config.toml
model = "self-supervised audio encoder (BEST-RQ)"
dataset = "single notes of musical instruments (NSynth)"
train_examples = 184686
n_mels = 64
hop_length = 160
input = "log_mel"
win_length = 512
codebook_size = 256
mask_prob = 0.05
arch = "conformer"
norm = "rmsnorm"
hidden_act = "reglu"
mlp_ratio = 2.67
head_dim = 48
fused_qkv = false
qk_norm = false
inner_norm = true
subsampling = 4
layers = 12
width = 256
positions = "sincos"
kernel_size = 15
init = "xavier_uniform"
residual_init = "scaled_by_depth"
optimizer = "muon"
muon_scale = "match_rms_adamw"
learning_rate = 0.0052
momentum = 0.9
nesterov = true
orthogonalizer = "newton_schulz_5"
adamw_lr_other_params = 0.0015
max_grad_norm = 5.0
max_steps = 2800
batch_size = 64
epochs = 1.0
lr_schedule = "poly"
final_lr_fraction = 0.05
warmup_steps = 560
weight_decay = 0.1
adamw_weight_decay_other_params = 0
Rows from block 4 of a small self-supervised audio encoder (BEST-RQ), named by matrix and row number. Rows with one number belong to one neuron. Each number is 128 + 32 x the weight over its row's rms, rounded and kept within 0 to 255. All counts start at 0.
After each neuron's rows are labels from the 100 clips, of 14976, where the neuron reaches its largest size: "loudest band" is the band of the loudest frequency at the time of the peak. Only what is clearly more common there than usual is listed. The data: single notes of musical instruments (NSynth).
# gate: first MLP gate (model.blocks.4.ff1.gate.weight, 672x256), inputs 192-255
# fc1: first MLP up (model.blocks.4.ff1.fc1.weight, 672x256), inputs 192-255
# fc2: first MLP down (model.blocks.4.ff1.fc2.weight, 256x672, transposed), outputs 192-255

gate.114 [153 157 116 143  85 107 137 104 131  87 163 117 153 127 167  97 122 157 120 151 141 101 136 171 105 163 140 117 142 105 146 127 181  82 119  57 127 102 178 150 108 112 116 113 121 133 133 171  96 161 131 166 103 167 166  68 131 143 126 154 148 143 154  70]
fc1.114 [128  83 102 179 168 167 136 147 140  73  90 114  71  74  92  83  98  85 100 114 131  96 135 103 168 130 123  62 155 153 115  75  99  82 102 181 141 112 117 143 126 152 105 127 158 142 136 164 154 143 146 151  95 117  52  94 111 175 131 100 131 102  72  93]
fc2.114 [164 137 164  76 162 163 147 167 111 143 163 158 153 167 121 165 159 112 115 122 103 194 140 109 102 131  76 142 126 141 131 178 199 183 129 118  88 156 134 114 114 133 105 137 121 146 146 123 145 126  85 124 194 165 132 160 120 149 121 147 160 162 103 175]
loudest band: 250 to 500 Hz

gate.634 [183 129 154  86 205  85 197 113 120 100 142  86 142 140 137 186 140 134  95 135 154 127 139 145 101 174 123 116  87 137  98 183  78 117  99 156 173 116 120 137 108 108 173 119 151 155 137 152  59 132 103 105 127  66 137 130 182  72  68 162 147 165 104 126]
fc1.634 [180 111  92 107 171  83 120 150 130 131  83 128 106 119 110 149 125 152 179 115 130  97 119 189 177 187 130 104 137 151 118 165 151  93  95  91 116 147 169  63 107 114  64 107 107 153 117 154 103 121 135  70  47 139 141 123 127 161  49 157 131  27  75  74]
fc2.634 [129 135 104 124  98 132  65  83 136 121 154 141 168 147  89 116 131 131 147 180 124 107 162 133 132 135 145  75 112 135 108  71 151 135 119 172  92 116  30 129  96 139 142 157 152 114 147 138 212 151 135 143 152 162  77 183  94 177 179  62  86 128  65 161]
loudest band: 250 to 500 Hz

gate.374 [ 78  64 140 113 176 120 116 157 153 161 121 129 136 184 101 153 110 103 199 164 118 131 151 155 125 114 108  89 162 160 163 143 132 144  82  88  90 100 142 103  98 146 158 139 145  83 136 140 148 122 129  46  81 114 168 129 159 151  93  90 171 154  82 175]
fc1.374 [ 92  71 128 112  95 158 108 172 150 136 116 160  86 126  65 115 114  98 140  63 141 144 166 127 161  87 123 119 210 104 156 164 133 100 125 143 173 129 174  92 125 148 149 196 166 141 151 208 165 129 108 121  64 171 148  51 112 135 132  93 163 158 170 141]
fc2.374 [ 83 161 116 120 156  91 112 170 116 157 123 125 136 118 147 141 177  83 133 130 145 101 119 128  93 139 153 128  80 117 140 123 147 139  72  84 105 132 100  83  91 160 165 134 107 156  95 117 131 168  73  80 131  87 131 199 145 124 135 165 148  78 130 175]
loudest band: 1000 to 2000 Hz; 2000 to 4000 Hz

gate.267 [ 87 123 139 139  82 112  91 173 136 158  66  70 139 169 155 151  66 144  69 101  91  82  96 141  64 177 175 150  74 125  98 112 143  64  68 167 143  98 147 103 137 189 150 126  96 161 151 103 137 111 105 100  97 120  93  89 113 124 108 123 105 189 119 123]
fc1.267 [139 135 114 203 143 150 111 105 105 131 146 154 174  88 126   9  55  92 106 174 125 106 138  64 152 109 125  90  95 107  87 160 154  79 125 193  94 107 128 110 139 110 132 125 163  71  95 129 171 117 176 158 115  58 170  94  72 125 147 152 109 108 146  73]
fc2.267 [150 134 163  89 135 179 116 133 166 141 113  86  76 123 132 162 107 130 161 172  65 119 158 160 173 161  94 161 143 129 153 134  68 131 171 119 143 131 126 113  88 123 202 191 127 169 136 128  92 134 145  85  85 141  56 140 161 142  87 168 129 162 161 150]
loudest band: 2000 to 4000 Hz

gate.271 [116 122  97 130  79 124 138 161 110  99 132 118  87 128 111 141 170 121 127 127 155 113 109 158 107 174  83  95  83 106 112 125 135 142 148 145 130 110 112 147 157  89  84 146 124 147 124 106 120 122  98 108  97  51  90 129 124  97  51 187 123 130 190 116]
fc1.271 [153 125 126  98 151 116 151 110 138  95 128  97 107  91 194 134 164 131  96 154 160 121 118  72 149 129  90 117 142 122 145 130 106 128 152 113 136  88 119 178 196 156 167  91 124 146 100 104 142 160  89 175  92  98 105 131 129  80 110  98 105 123 156 170]
fc2.271 [154  92 134 157 136 157  82  94  97  99 205 117 105  63 138 146 126  65 144 114  77 145 137 102  82 129 162 105  77 154 149 163 104 208  94 136 134  80 140 129  55 111 137 214 140  97 165 176 164  67 199 105 132 166 142 116 137 144 134  76  97 138 103  93]
loudest band: 250 to 500 Hz

gate.590 [ 82 136  72  79  86  90 163 177 112 124  69 112 138 168 121 130 145 161 117  86 142 145 141  63  88 184  87  82 131 158 124  40 154  82 107  81  90 157 147 180 120 210 104 102  92 172 195 112 112 152 135 102 142 109 153 110  89 159 119 115 136  85  98 106]
fc1.590 [ 93 120 140 125 116 118 154 166  77 183  88 161 121 167 110 131  89 154 119  77 135 178 135  80 116 111 141 104 148 121  77 121 120  62  76 121 118  97 173 148  98 161 113 130 169 177 194 129  99 135 156 112 153 124 174  77  99 134  74  74 174  72 130 115]
fc2.590 [174 118 120 152 129  79 168 129 142  93 166 127 172 153  81 136 115  79 107 112 113  37 155  86 147 127 151 149 171 130 178 143 120  94 121  84 144 170  94 136 109 173 145 160  91 101 108 155 201  75  86 143  70 135 113 132 150 160 126 151 122 106 200 122]
loudest band: 1000 to 2000 Hz

gate.272 [186 133 124 113 148 114 167 116 138  49 133  84 128 149 111 124 151 145 131 100 144 174 121 146 129 179 192 141 133 124 150 166 138 134 108 110 164  78 115  88 117  42 149 151  97 157 101 119 148 166 127 106 166  97  62 106  89 137 135 163 113 177 119 118]
fc1.272 [115 162 120 150  94 149  77  99 175 144 153 108 121 125 104 184 137 116 113  69 111  91  98 124  90  87  97 100  87 147 113 115 110 133 146 109 170 110 126 153  71 224  92 109 100 160 108 105 130  88 101  77 149 106 129 156 157 111 107 137 130  42 128 120]
fc2.272 [ 98 146 179  69 130 102  91 123 136 124  70 137  94 119 106 101  90 142  98 149 118 106 115 127 149  85 148 144 120 116  58 147 134 101 121  79 129  98 117 121 214 188 108 155 146  55 155 142 100  70 116 155 144 147 145 126 144 174 191 104 135 101 193 141]
loudest band: 250 to 500 Hz

gate.261 [106 111 112 101 121 121  79 148 202 167 137  97 173 175 122 116 174 127 150 115  83 184 116 140 125 184 150 111 141 108  96  83 116  81  86 142 143 121  78 145  98  98 147 136 130  94 175 116 144 163 166  98 152 157 117 126  85 152 124 134 128 146  43 119]
fc1.261 [144 126 168 104  90  96 128 114 134  81 127 156  84 110 149 130  98 100 104 126  97 162 120 165 164 150 119 109 163 137 128 175 129 100  95 112 159 128 145 128 163 154 106 129 105 113 162  82 110 140 197 115 144 121 116 125 163 160 113 161 194 189 107 126]
fc2.261 [140 163 102 110 152 114 160 144 159  88 169  81 135 138 121  57 149 154 159 131 149  98 152  96  87 119 124 152 124 145 111  90 131 167 124 137 106 119 113 141 152 120 113 126 117 142 101 134 102 112  68 116 129 157 165  87 151 121 127  91 168  51 144 161]
loudest band: 2000 to 4000 Hz; 500 to 1000 Hz

gate.84 [172 115 116  60 106 180 183  87  82 127  81 109 190 125 154 142 112 121 118 132 135 179 172 153 111 139  68 162 114  99 152 134 169 103 155 149 103  78 155 162 133 152 131 161  92 105 122 163 136 113  68 127 129 150 135 119 135  87 108  78 156 179  68 106]
fc1.84 [152 140  56 165 190 133 187 143 105 185 103 162 149  65 164 139 100  87  98 123 139 115 154 170 104 175 116 186  61 169 106  47 161 140 146 139 128 136  92 119 106 100  96 142 124 123 161 110  93 121 101 187 137 129  58 102 161 117 111 113  93 131 117 123]
fc2.84 [ 59 151 136 120  48 160  90 112 158 133 112  41  79 150  87 132 162 106 125 106  80 143  74 174 159  98  29 109 133  97 162 100 192 109 103 113 163 133 112 111 162  98 127 109 161 124 121 135 176 140 152 119 114 123 168 134  86 112 187 144  98 166 136 134]
loudest band: 250 to 500 Hz

gate.48 [ 92 122 117 108 127 124  72 132 184 168 119 143 134  79  63 118 106 149 120 108 138 115 155 155 120 173 108  55 209 150 150 161 160 115 183 159 150 100 106 128 203 102 114 146  83 141  93 121 139 122 108 120  92 188 158 133 122 124  72 201 124 129 118  81]
fc1.48 [145  75 117 129  96 151 122 203 130 132 171  84 100 134 169 152 129 181 139  89 107 149 167 210 127 200 182 121 147 150 135 144 131 165 164  83 175 115 150 122 173 117  71 169 159 156 127  63 118 152 113 154 111 147 123 112  83 160 122 157 128 111  89  50]
fc2.48 [ 77 146 180 114 166  96 166  94 135 117  86 160  81  82 116  92 134  92 124 148 143 118  72 121 120 126 116  83  95 148 148  35 111  92 126  92 109 107 133 105  71 102 108 124 102 166 139 113 146 118 183 133 125 172 130 101 153 165 135  99 131 104 177 189]
loudest band: 1000 to 2000 Hz

gate.295 [144 122  86 160 132 162 163 126 142  89 149 115 131 123 228 126 134 167 142 113  66 136 131 164  76 165 118  86 109 157 130 138 145 159 142 147 159 135  88 101 173 127 101 199 144 134 164 127 120 145  85 111 108  99 147 105 130 126 110 102 128 153 131 154]
fc1.295 [141 128 143 130 112 130 154 105  60 151  99 144  94 116  66 179 132 122 148 163 124 157 151 102 132 128  84 127 138 127 136 110  89 101 125  96 128 162 170 151 101 165 166 136 157 123 126 123 159 102 164 171 151 153 105 132 185 140 138 143 172  87 164  75]
fc2.295 [190  91 123 135 164 112 134 126 146 131 158 130 160 161 166 142 149 136 102  76 165 145 145  95 136 162  35 104  94 115 147 146 107 139 121 130  70 153 134 168 106  53  72 100  85 111 136  96 161 126  97 141 128  93 165  97 114 144 140 120  91 148 133 201]
loudest band: 2000 to 4000 Hz

gate.94 [119 160 119 176 127 122  95 145  86 128 147 123  99 119 175  99 125  95 123 100 121 188 100 178 166 168 126 135 125 108 147 138  75 133  86 149 104 148  71 190 165  75 118 112 176 161 144 149 133 151 133 144  93  79 162 157  98  97 129 138 146 156 110  72]
fc1.94 [ 80 187  94 168 181 147  94 168 144  66 139 117 137 102  73 112 164  96 162 145  84 144  97 125  87 159 162 117 152 172 146 131 110  81 167 116 148 116  98 217 112 106  94 134 128 130 129 123 169 198  98 164 122 127 136 130 127 156  71  95 128 136 133  79]
fc2.94 [203 152 149 124 138 138 182  71 186 178 129 121 155 106 193  93 152  98 198 119 200 188 122 138 145 125 108 179  93 117 163 160 107 129 126 122 120 131 180 128 116 126 161 177 101 102 137 131  79 112  82 187 131 113 137 146 125 143 141 122 102  90 152 132]
loudest band: 500 to 1000 Hz

gate.411 [134 161  88 105 104  88 175 125  86 126 161 101  99 145 179  80  74 117 101 120 106 110 121 221  79 113 160 156 101 100 112 118 118 141 114 150  93  79  95 107  64 166 177 137  87 122 116 153 171 134 151 104  40 186 128 117 169 106  60 157 152 126 166 115]
fc1.411 [ 91 116 123 152  85  91  89  86 140 141 156 137 155 123 150 118 154 172 149 147 143 169 147 110 162 139 104 110 114 171  87 115 106 102  65  83 136 172 157  93 189 133 172 168 147 108 129 130 208 155 150  47 181 102 169  79 129  72  96 119 156  69 172 135]
fc2.411 [169 141 144 152 151  89 150 181 142 129 143 122 129 131  96 132 152 143 157  88 115  98 138  98  99 105 137 165 182  86 189  97 104 133 158 130 110  97 140 175 157 164 141  91 133 135 113 124 112 119  82 141  89 107 127 170 126 153  96 140 183 116  98 136]
loudest band: 2000 to 4000 Hz

gate.197 [ 87 137 145 136 162  99 121 163 127 113 132 140 189 114  94 112  75 124 118 122  96 147 105  86 116 141 104 145 104  64 144 138 144 152 107 145 103 151 106 149  94  68 122 152 102 136  90 139 148 164 126 148 158 180  46  92 132  90  73  96 100 129 145 125]
fc1.197 [126 100  87 122 128 179 108 113 178 135 136 109  92 119 113 165 142 193 116 105  94 118 131 124 166 104 154 167  96  99  84 152  87  88  76 171 133 129 130 128 151 121 145 187 123  95 177 132 143 159 105 138 114 195 142 116 134 128 199 144 108 133 198 123]
fc2.197 [125  81 145 159 164 152 135  95 136 102 120 145  78 139 183 110 107 104  76  96 137 176 150 163 103 153 138  96 109 114  81  87 128 182 135 167 131 141 149 135 113 109 146 100  55 128 132 120 111  82 126  75 142 128  62 142 102 153  92 145 141 152 111 170]
loudest band: 1000 to 2000 Hz