{
  "dataset": "single notes of musical instruments (NSynth)",
  "hop_length": 160,
  "inner_norm": true,
  "subsampling": 4,
  "layers": 12,
  "positions": "sincos"
}
Rows from block 4 of a small self-supervised audio encoder (BEST-RQ), named by matrix and row number. Rows with one number belong to one neuron. Each number is 128 + 32 x the weight over its row's rms, rounded and kept within 0 to 255. All counts start at 0. After the name is the row's rms in percent of the matrix's.
Before each neuron's rows are labels from the 100 clips, of 14976, where the neuron reaches its largest size: "responds to" is what is common among them; "loudest" is the band of the loudest frequency at the time of the peak. Only what is clearly more common there than usual is listed. The data: single notes of musical instruments (NSynth).
# gate: second MLP gate (model.blocks.4.mlp.gate.weight, 672x256), inputs 0-85
# fc1: second MLP up (model.blocks.4.mlp.fc1.weight, 672x256), inputs 0-85
# fc2: second MLP down (model.blocks.4.mlp.fc2.weight, 256x672, transposed), outputs 0-85

responds to: pitch class C; octave 6; organ
loudest: 2000 to 4000 Hz
gate.308 129 [162 129 125 117 124 128 115 154 113 149 119  51  80 102 101 131 214 104 144 123 144 108 101 146 143 123 173 144  83 118 101 127 118 163  76 157 105 101 146 140 102 160 134  91 115 176 128  77 147 120 136 137 194 126 129  47 144 109  90 159 112 140 148 157  66 170  83  68 139 128  95 164 150 102 162  95  86 149  99 109 159 167 126 114 112  99]
fc1.308 128 [168  82 149 186 178 115 146 145 191 117 165 127  86 133 130 134 159 133 112 149 169  95 102 161  94 137 161 170 163 109  88  98 116 125 120 145  65 140 159 129 170 163 158 139  73 165  61 116 162 128 137 119 162  85  88  72 136 180 157 200 110 158 133 134 126 172 122 103 123  62 124 150 115 102 147  88 131 116 131  80 144 190 117 121 112 164]
fc2.308 130 [141 117 139 143 131 101 126 104 112 103 115 101 151 100 138  68 104 132 127 103  81 174 199  93 148  68 127 109 165 102 134 139 144  76 129 127 164 113 188 153 144 162  72  92 110 153 123 134 157 111 116 183  85 168 118 181 105 110 147 105 178 124  81 103 119 105  97 143 121 198  59  86  52 160 118 112 149 122 193  87 153 163 195  90  99  87]

responds to: acoustic; octave 5; mallet; pitch class: D
loudest: 500 to 1000 Hz
gate.265 110 [171 149  69 104 154 116 164 126 157 107 120 132 134 100 109 133  92  67 192 103 143 177 152  76 109 103 184 137 198  79  75 162 102 125 117  99 134 158 132 149 123  86  91 182 110 139 137 121 147  76 172  68  84 127 138 160 125 145  90 113 141  88 114  86 111 122 109 165  77 108 172 167  87  93  95 106 122 132 142 134  87 137 134 105 109 132]
fc1.265 093 [136 153 100 106 114 115 145  85 177 167 122 148 136 131 120 135 156 129 178 111 106 164 112 173  64 127 165  81 118  72  95 140 198 133  62 125 121 141 111 105 154 113 131 197 132 100 161 102 127  99 151 121 126 134 135 172  77  85 155 150 113 165 143 112 156 114 115 165 141 127  66  86 105 121 154 103 151 113 118 104 124 100 187 102  85 115]
fc2.265 102 [130 106 161  87  97 157 187 144  90 134  79 117  91 112 151 135 130 134  94 108 145 128 128  88 111 100 119 110 150 133 173 107 118 159 161 203 183  92 125 126 147 133  99 125 122  85  98 112 144 116 122 100 131 100 113 105  55 113 120 142 166 116 124 146  81 147  89 151 131 126 208 156  90 116 129 126  73 117 147  46  75 148  90 141 179 105]

responds to: acoustic; octave 5; mallet
loudest: 500 to 1000 Hz
gate.177 082 [124 129 162 144 160 114 145 114 141 166 166 133 115  59 116 119 110  54 152 180 126 169 140 103 102 138 182 136 162 113  99 155 116 184 157 112 123 179  54 157 131  89 100 158 144 114 172 180 118 135 134 144  99 129  98 118 136  97 110 118 153 108 159  72  74  96 138 132  74 116 129  88 108  85 103 129 150 121 177 110  95 207 146 103 116  79]
fc1.177 076 [178 165  32 125 111 137 133 158 162 132 132 165  76 132 135 120 115 220 143 153 138  96 115  92 128 129 101 112  99 148 100 133 101 150  80  88 150 184 149  88 128  99 148 163 116 190 108 125 121 182 125 147 103 125 157 103 121 144 102 120 127  99 157 122 135 117 119 121 184 148 137 108 126 113 133 122 147 134  48 188  90  69 124 115 219 160]
fc2.177 077 [ 93 156 177 175 108 111  96  78  38 153 168 109 152 146 107 169 108  84 137  92 152  98 118 157 155 146 129 110 168 186 140 152 149 128 132 128 172 142 115 158 111 220 133 106  97 129 178 117  71 115 134 137 125 134 123 144 101 139 174 108 132 128 114 137 105  59 129 137  74 158 140 137 159 123  92  76 121 160 167  97 148 137 113  66  98  93]

responds to: octave 5; mallet
loudest: 500 to 1000 Hz
gate.179 079 [100 166 164  84 189 121 140  77 122 125 121 147  70 177 112 125 141 117 143 115 119 106 129  77 165 137 177 103 125 116 171  59  93 120 142  87  99 202 160 150  70 149 117  91 128 121 110 173  91  99 150 132  84  98 117 121 138  98 140 118 108 152 182  86 126  96 180 126  96 159 165 123 111 157 112 154 134 127 134  95 116 130  68 100 103 147]
fc1.179 075 [130 101 134  62 164  61 189  84 112 136  94 109 187 126 117 136 186 157 147 158 143 107  83 112 128 153 159 131  87 109 199 106 111 153 138 129 189 216  79 149 126 105  59 124 120  79 112 169 130 180 157 140  81 127 125 157  85 142 166 168  76 148 109 106 131 189 136 145 104 102 118 160 141 136 124  89 146 186 103  89 103 113 109 130 135 103]
fc2.179 071 [110 173 183 156 196 170  82 180 169 129 131 132  96 116 119 124 126 163 100  92 152 141 116 111 116 158 114 168 123 145 111 108 116  77 113 111  78  98 160 142 109  76 151 116 142 145 157 129 139  91 118 110 158 169 122 154 165  78 112 142 163 154 128 142 139 101 147 186 142 111 157  98 165 127  79 167 113 104 199 119 135 144 152 167 103 135]

responds to: acoustic; octave 3; string
loudest: 500 to 1000 Hz
gate.465 136 [157 101 119 166  97 110 158  64 152 153 125 159 125 148 140  97 157  98 146 126 138  57 144 129 140  80 169 101 167  95 105  92 117  48 152  74 199 125 131  92  92  74 135  86  69 140 128 139 145 131 164 169 129  52 126 150 160 116 149 112 127 138 147 125 104 180 112 143  79  82 182  90 120 169 124 113 133 141 146 129 107 115 127 201 118 204]
fc1.465 143 [162  80  99 195  79 125 122  92 134 128 152 159 121 161 110 160 132 118 135 123 120 132  96  86 215 112 179 121 145 118  92  90 117  54 112 105 182 120 122 103  80  94  79 116 121 164 106 191 133 111 145 122 135  83 116 150 136 130 151 160  92 110 138 125 160 133  81 127  89 106 153 108  98  99 146 109 132 151 166 134 133 116 159 224 145 168]
fc2.465 190 [249 128 162  53 125  96 132 140  78 124 116 119 131 157 134 128  67 158  54 139 138 131 133 157 141  93 141 102 108 120 144 100 147 163  93 146 113  78 127 179 184 172 114 128 148 114 110 134 156 165  97 172 112 109 141 109  97 165 182 147  76 107  82 173  92 124 103 181 125 123 174 101 126 116 144  99 150 130 124 110  99 172 179 104 122  89]

responds to: acoustic; octave 3; string
loudest: 500 to 1000 Hz; 250 to 500 Hz
gate.521 091 [ 86 172  81 120  97 162 147 152 130 168 108 156  76  77 131 155 105  33 160 146 114 147 150 119  89 191 219 112 154 153 112 143  78 100  92 124 140 135 189  96  97 156  88  97 201 154 103  95  94 105 137 126  78  81 131 138 164 174  95 116 108 110 125 167 142 126 144  82 128 131 103 145 109 122 144 158  81 127 126 103 125 158 160 141  99  88]
fc1.521 090 [ 96 182  62 106  56 144  82 132 107 165 183 147 139 113 124 152  94  98  83 102 197 128 128 138 109  77 102 178 219  91 210 132 126 136  74 122 153 113 122 101 170 101 135 153 128  90 133 152  76 106 123 131 161 120 147 173 155 120  74 104 145 207 112 177 131 124 138 129  83 135 109 140 120 189  96  85 152  92  95  74 135 149 147  98  70  98]
fc2.521 091 [112 104 175 123 166 113 150 118 137  78 140 133 115 116 151 178 148 166 142 131 113 132 113 157 168 100  84  94 140 150 150 148  99 127 105 117 129 148  89 153 108 132 147  85 122 155 119 139  82 109  65 139 116 170  76  74 113 166 135 177 171  89 133 155 177 153  97  88 169  98 164 102 131 132  89 138 106 149 135 174 105 102 110 141 180 162]

responds to: synthetic; vocal
loudest: 500 to 1000 Hz
gate.285 092 [141 115  99 180 134 152  89 147 119 124 126 130  93 140 132 114 163 103 154 105 109  78 127 128 152 116  82 126 138 143 145 135 166 153 167 128 100 149 155 104  81 144 185 191 113 143 140 129 119 100 152 106 100 156 161 151 133 144 161 111  92 120 129 175 173 117 116 109 149  71 117 128  61 102  89 143 182 159  93 142  69 130  78 128 144  98]
fc1.285 099 [ 90 114 135 121 162  92 181 106  79 123 119 111 148 102 164 140 104 151 100  92  57 148 174 114 109  89 129 152 105  79 116 119 132  59  97 100 115  88 105 143 187 137 166 116 127 170  97  96 219 172 144  84 113 130 143  97  99  92  98 121 130  87 186 137 127 108 131 161 118 135 140 144 202 145 152 117  88 148 122 168 182 104 148 146 109 165]
fc2.285 106 [100 131  74  95 143 111 138 151 169 154 123  64  91 159 134 119 150 211 134 113 175 115 133 128 153 159  72 110 124 108 123 137 124 148 152 138 135  89 114 138 126  87 127 140 111 190 126 177 160 112 143 153 113 200 111 121 101 164 150 131 107 117 163 158  99 101 173  88 219 148  92 163 120 112 153 136 167 142 153 146 139  90 162 143 115  89]

responds to: octave 6; octave 7
loudest: 1000 to 2000 Hz
gate.296 106 [177 182 109 129 138  94 103 148 151 113  96 101 134 153 158 143 119  90 200 135 166 118 119  92 123 148 118 111 117 116  96 140  56 207 172 137 133  98 154  90 107 110  77 129  84 117 102 134 151  99  97 119 107 103 153  80 138 126  94 130 178 140 156 127 152 167 137 140 195 157  76 142 199 136  89  83 104 125 102 105 135 110 137 116  72 146]
fc1.296 102 [141 169 145 150  91 106 146  82 164 147 177 108 156 157 116 163 106  96 126 128 154 113 162 122 127 152 137 141 102 119  90  59  84 117 125  57 197 127 126  92  92 141  92 152 138  96 128  90 128  79 111 106 129 118 148 101 126  99 116 136 163 156 175 109 164 154 155 127 122 129 116 133 112 126 123  75 115 155  58  97 136 100  88 107 141 119]
fc2.296 103 [ 56 101  88 151 120 214  84 150  82  74  51 131 146 137 136 122 137 165 158 155 135 130 131 127  70 126 157 136 152  96 135 122 181  79 118 193  96 162  92 157 176 136 144  62 137 113 121 111 125 148 156 155 192 190 133 116 178  68  93 111 183 108 120 136 105 113  98 161  86 112 151  75 138 109 139 105 125 149 137 128 165 142 129  78 142 123]

responds to: octave 6; pitch class A
loudest: 1000 to 2000 Hz
gate.436 076 [173 187 194 122 153 161 110 136 132 105 100  92 151 173 186 163 132  82 129  96  94  99 165 121 137 142 156 186 134 127  80 111  81 162 213 147  58 162 100 163 129 136 132  90  83 110  60 117  84 134  96 122 177 105 129  84  95 119 152  97 137 217 147 121 129 120 168 163 151 123  99 141 162 113 130 138 159 117 184  97 193 168 139 148 176 106]
fc1.436 076 [ 60  92  85 118  74 179 105 106  91  74 111 187 139 112 108  83 142 110  67 110  82  84 150 106 130 130  71 184 108 158 110 116 117 122 168 152 140 133 116 121 157 135 136 124  91 149 111 157 144 143 156  99 100 101 167 122  99 126 148 133 103 101 132 112  95 139 132 141 132 126 160 116 108 124 132 135 102  93 205 125  92 105 138 141  99  81]
fc2.436 079 [144 146 143 140 108  62 177 114 146 189  94 110 150 145  98 143 153 184 124  89 168 130 146 165  81 113 145  84  99  36 161 182 164 122  76 123  99 202 165 128  83 157 161 121 151 166 146 125  89 164  93 167 140 116  76 117  98  94 165 160 103 189 135 144 132 162 121 158 107  99 155 107 146 147 133 126 107 108  91 109 115 169 114 136 141  88]

responds to: acoustic; octave 5; vocal; pitch class: D
loudest: 500 to 1000 Hz; 1000 to 2000 Hz
gate.438 071 [174 119 221 172 112 108 156  87 120 130 109 161 125 106 107 126 113 118 188 164 141 129  88 125  94 162 143 122 156 160 125 103 118 131  88  72 136  96 122 209 117 108 169 164  90 132 156 113 116 117  65 121 124 124 112  85 168 176 125 120 100 147 125  94 148 148 132 133 146  97 127 210  42 108 140  73 153 127  84  97 153  86 168  87  86 139]
fc1.438 081 [130 145 153  82 162  93 183 146 121 114 148 108  74  50 126 130 113 125 141 170 105 146 170 141 152 121 124 162 130 151  89 146 119  97 146 121  70 134 133 116 164 123  97 108 158 111  91 119 122 145 106 143 148 198 199 135 128 190 128 119 203  92 100 196 149 147 151 120 137 143 149 124 123 122 147 120 201 183 135 111 191 124 154 198 135  93]
fc2.438 066 [133 116  73 149 104 142  57 120 124 122 174 187 166 161  66 114  76 127  99 142 180 118 120  99  98  58 132 159 145 140 127 141 132 129 106 162 143 109 124 130  80 196 133 127 108 153 114 156 142  79 118 122 131 104 120 119 114 109 110  90 151 139 154  40 100 149 134  92 141  99 157 103 107 119 186 172 133 113 134 149  35  96 102 113 128  85]

responds to: octave 5; mallet
loudest: 500 to 1000 Hz
gate.412 068 [169 113 133 181 174 100 179 160  97  94 161 120  80 163 114 120 145  95 177 138  45 126 129  72 132 117 110 149 140 131 130 154 110  93 135 165  45  93  69 131 157  72 151 145  88 209 158 106 116  82  99 160  99 163 109 120 132 126 141 156 135 115  88 130 116 137  93 111 135 146 109 157  84 140 144 126 122 174 159 106 120 141  66 148 120 187]
fc1.412 074 [124 118 157 142 124 132 115  95 136 118 145 182 173 144 109  67  90 160  81  82 198 128 101  90 105  98 116  79 130 104 148 116 137 110 161  98 198 137 104 139 150 142 151  42 118 165 198 193 165 100 104  91 155 172 157  92 151 105 149 211 139 147 123 102 157 148 176 170 109 141 124 131 158  93  92 201 160 125 134 125 136 213 169 127 106  76]
fc2.412 074 [153 152 132 149 165 109 134 156 182 160 149 104 123 135 111 141  86 110 164 157 117 156 138 138  97 119 101 186 137 170 102 144 126 138 134 104 108  98 105 100 147  74 127 168 147 125 125  97  83 130 197 155 121  58  81 165 174 131 122 132  41 119 129 104 145 160 115 108 154 121  99 115 145 178 154 201 170 156 176  88 153 160 107 129 192  95]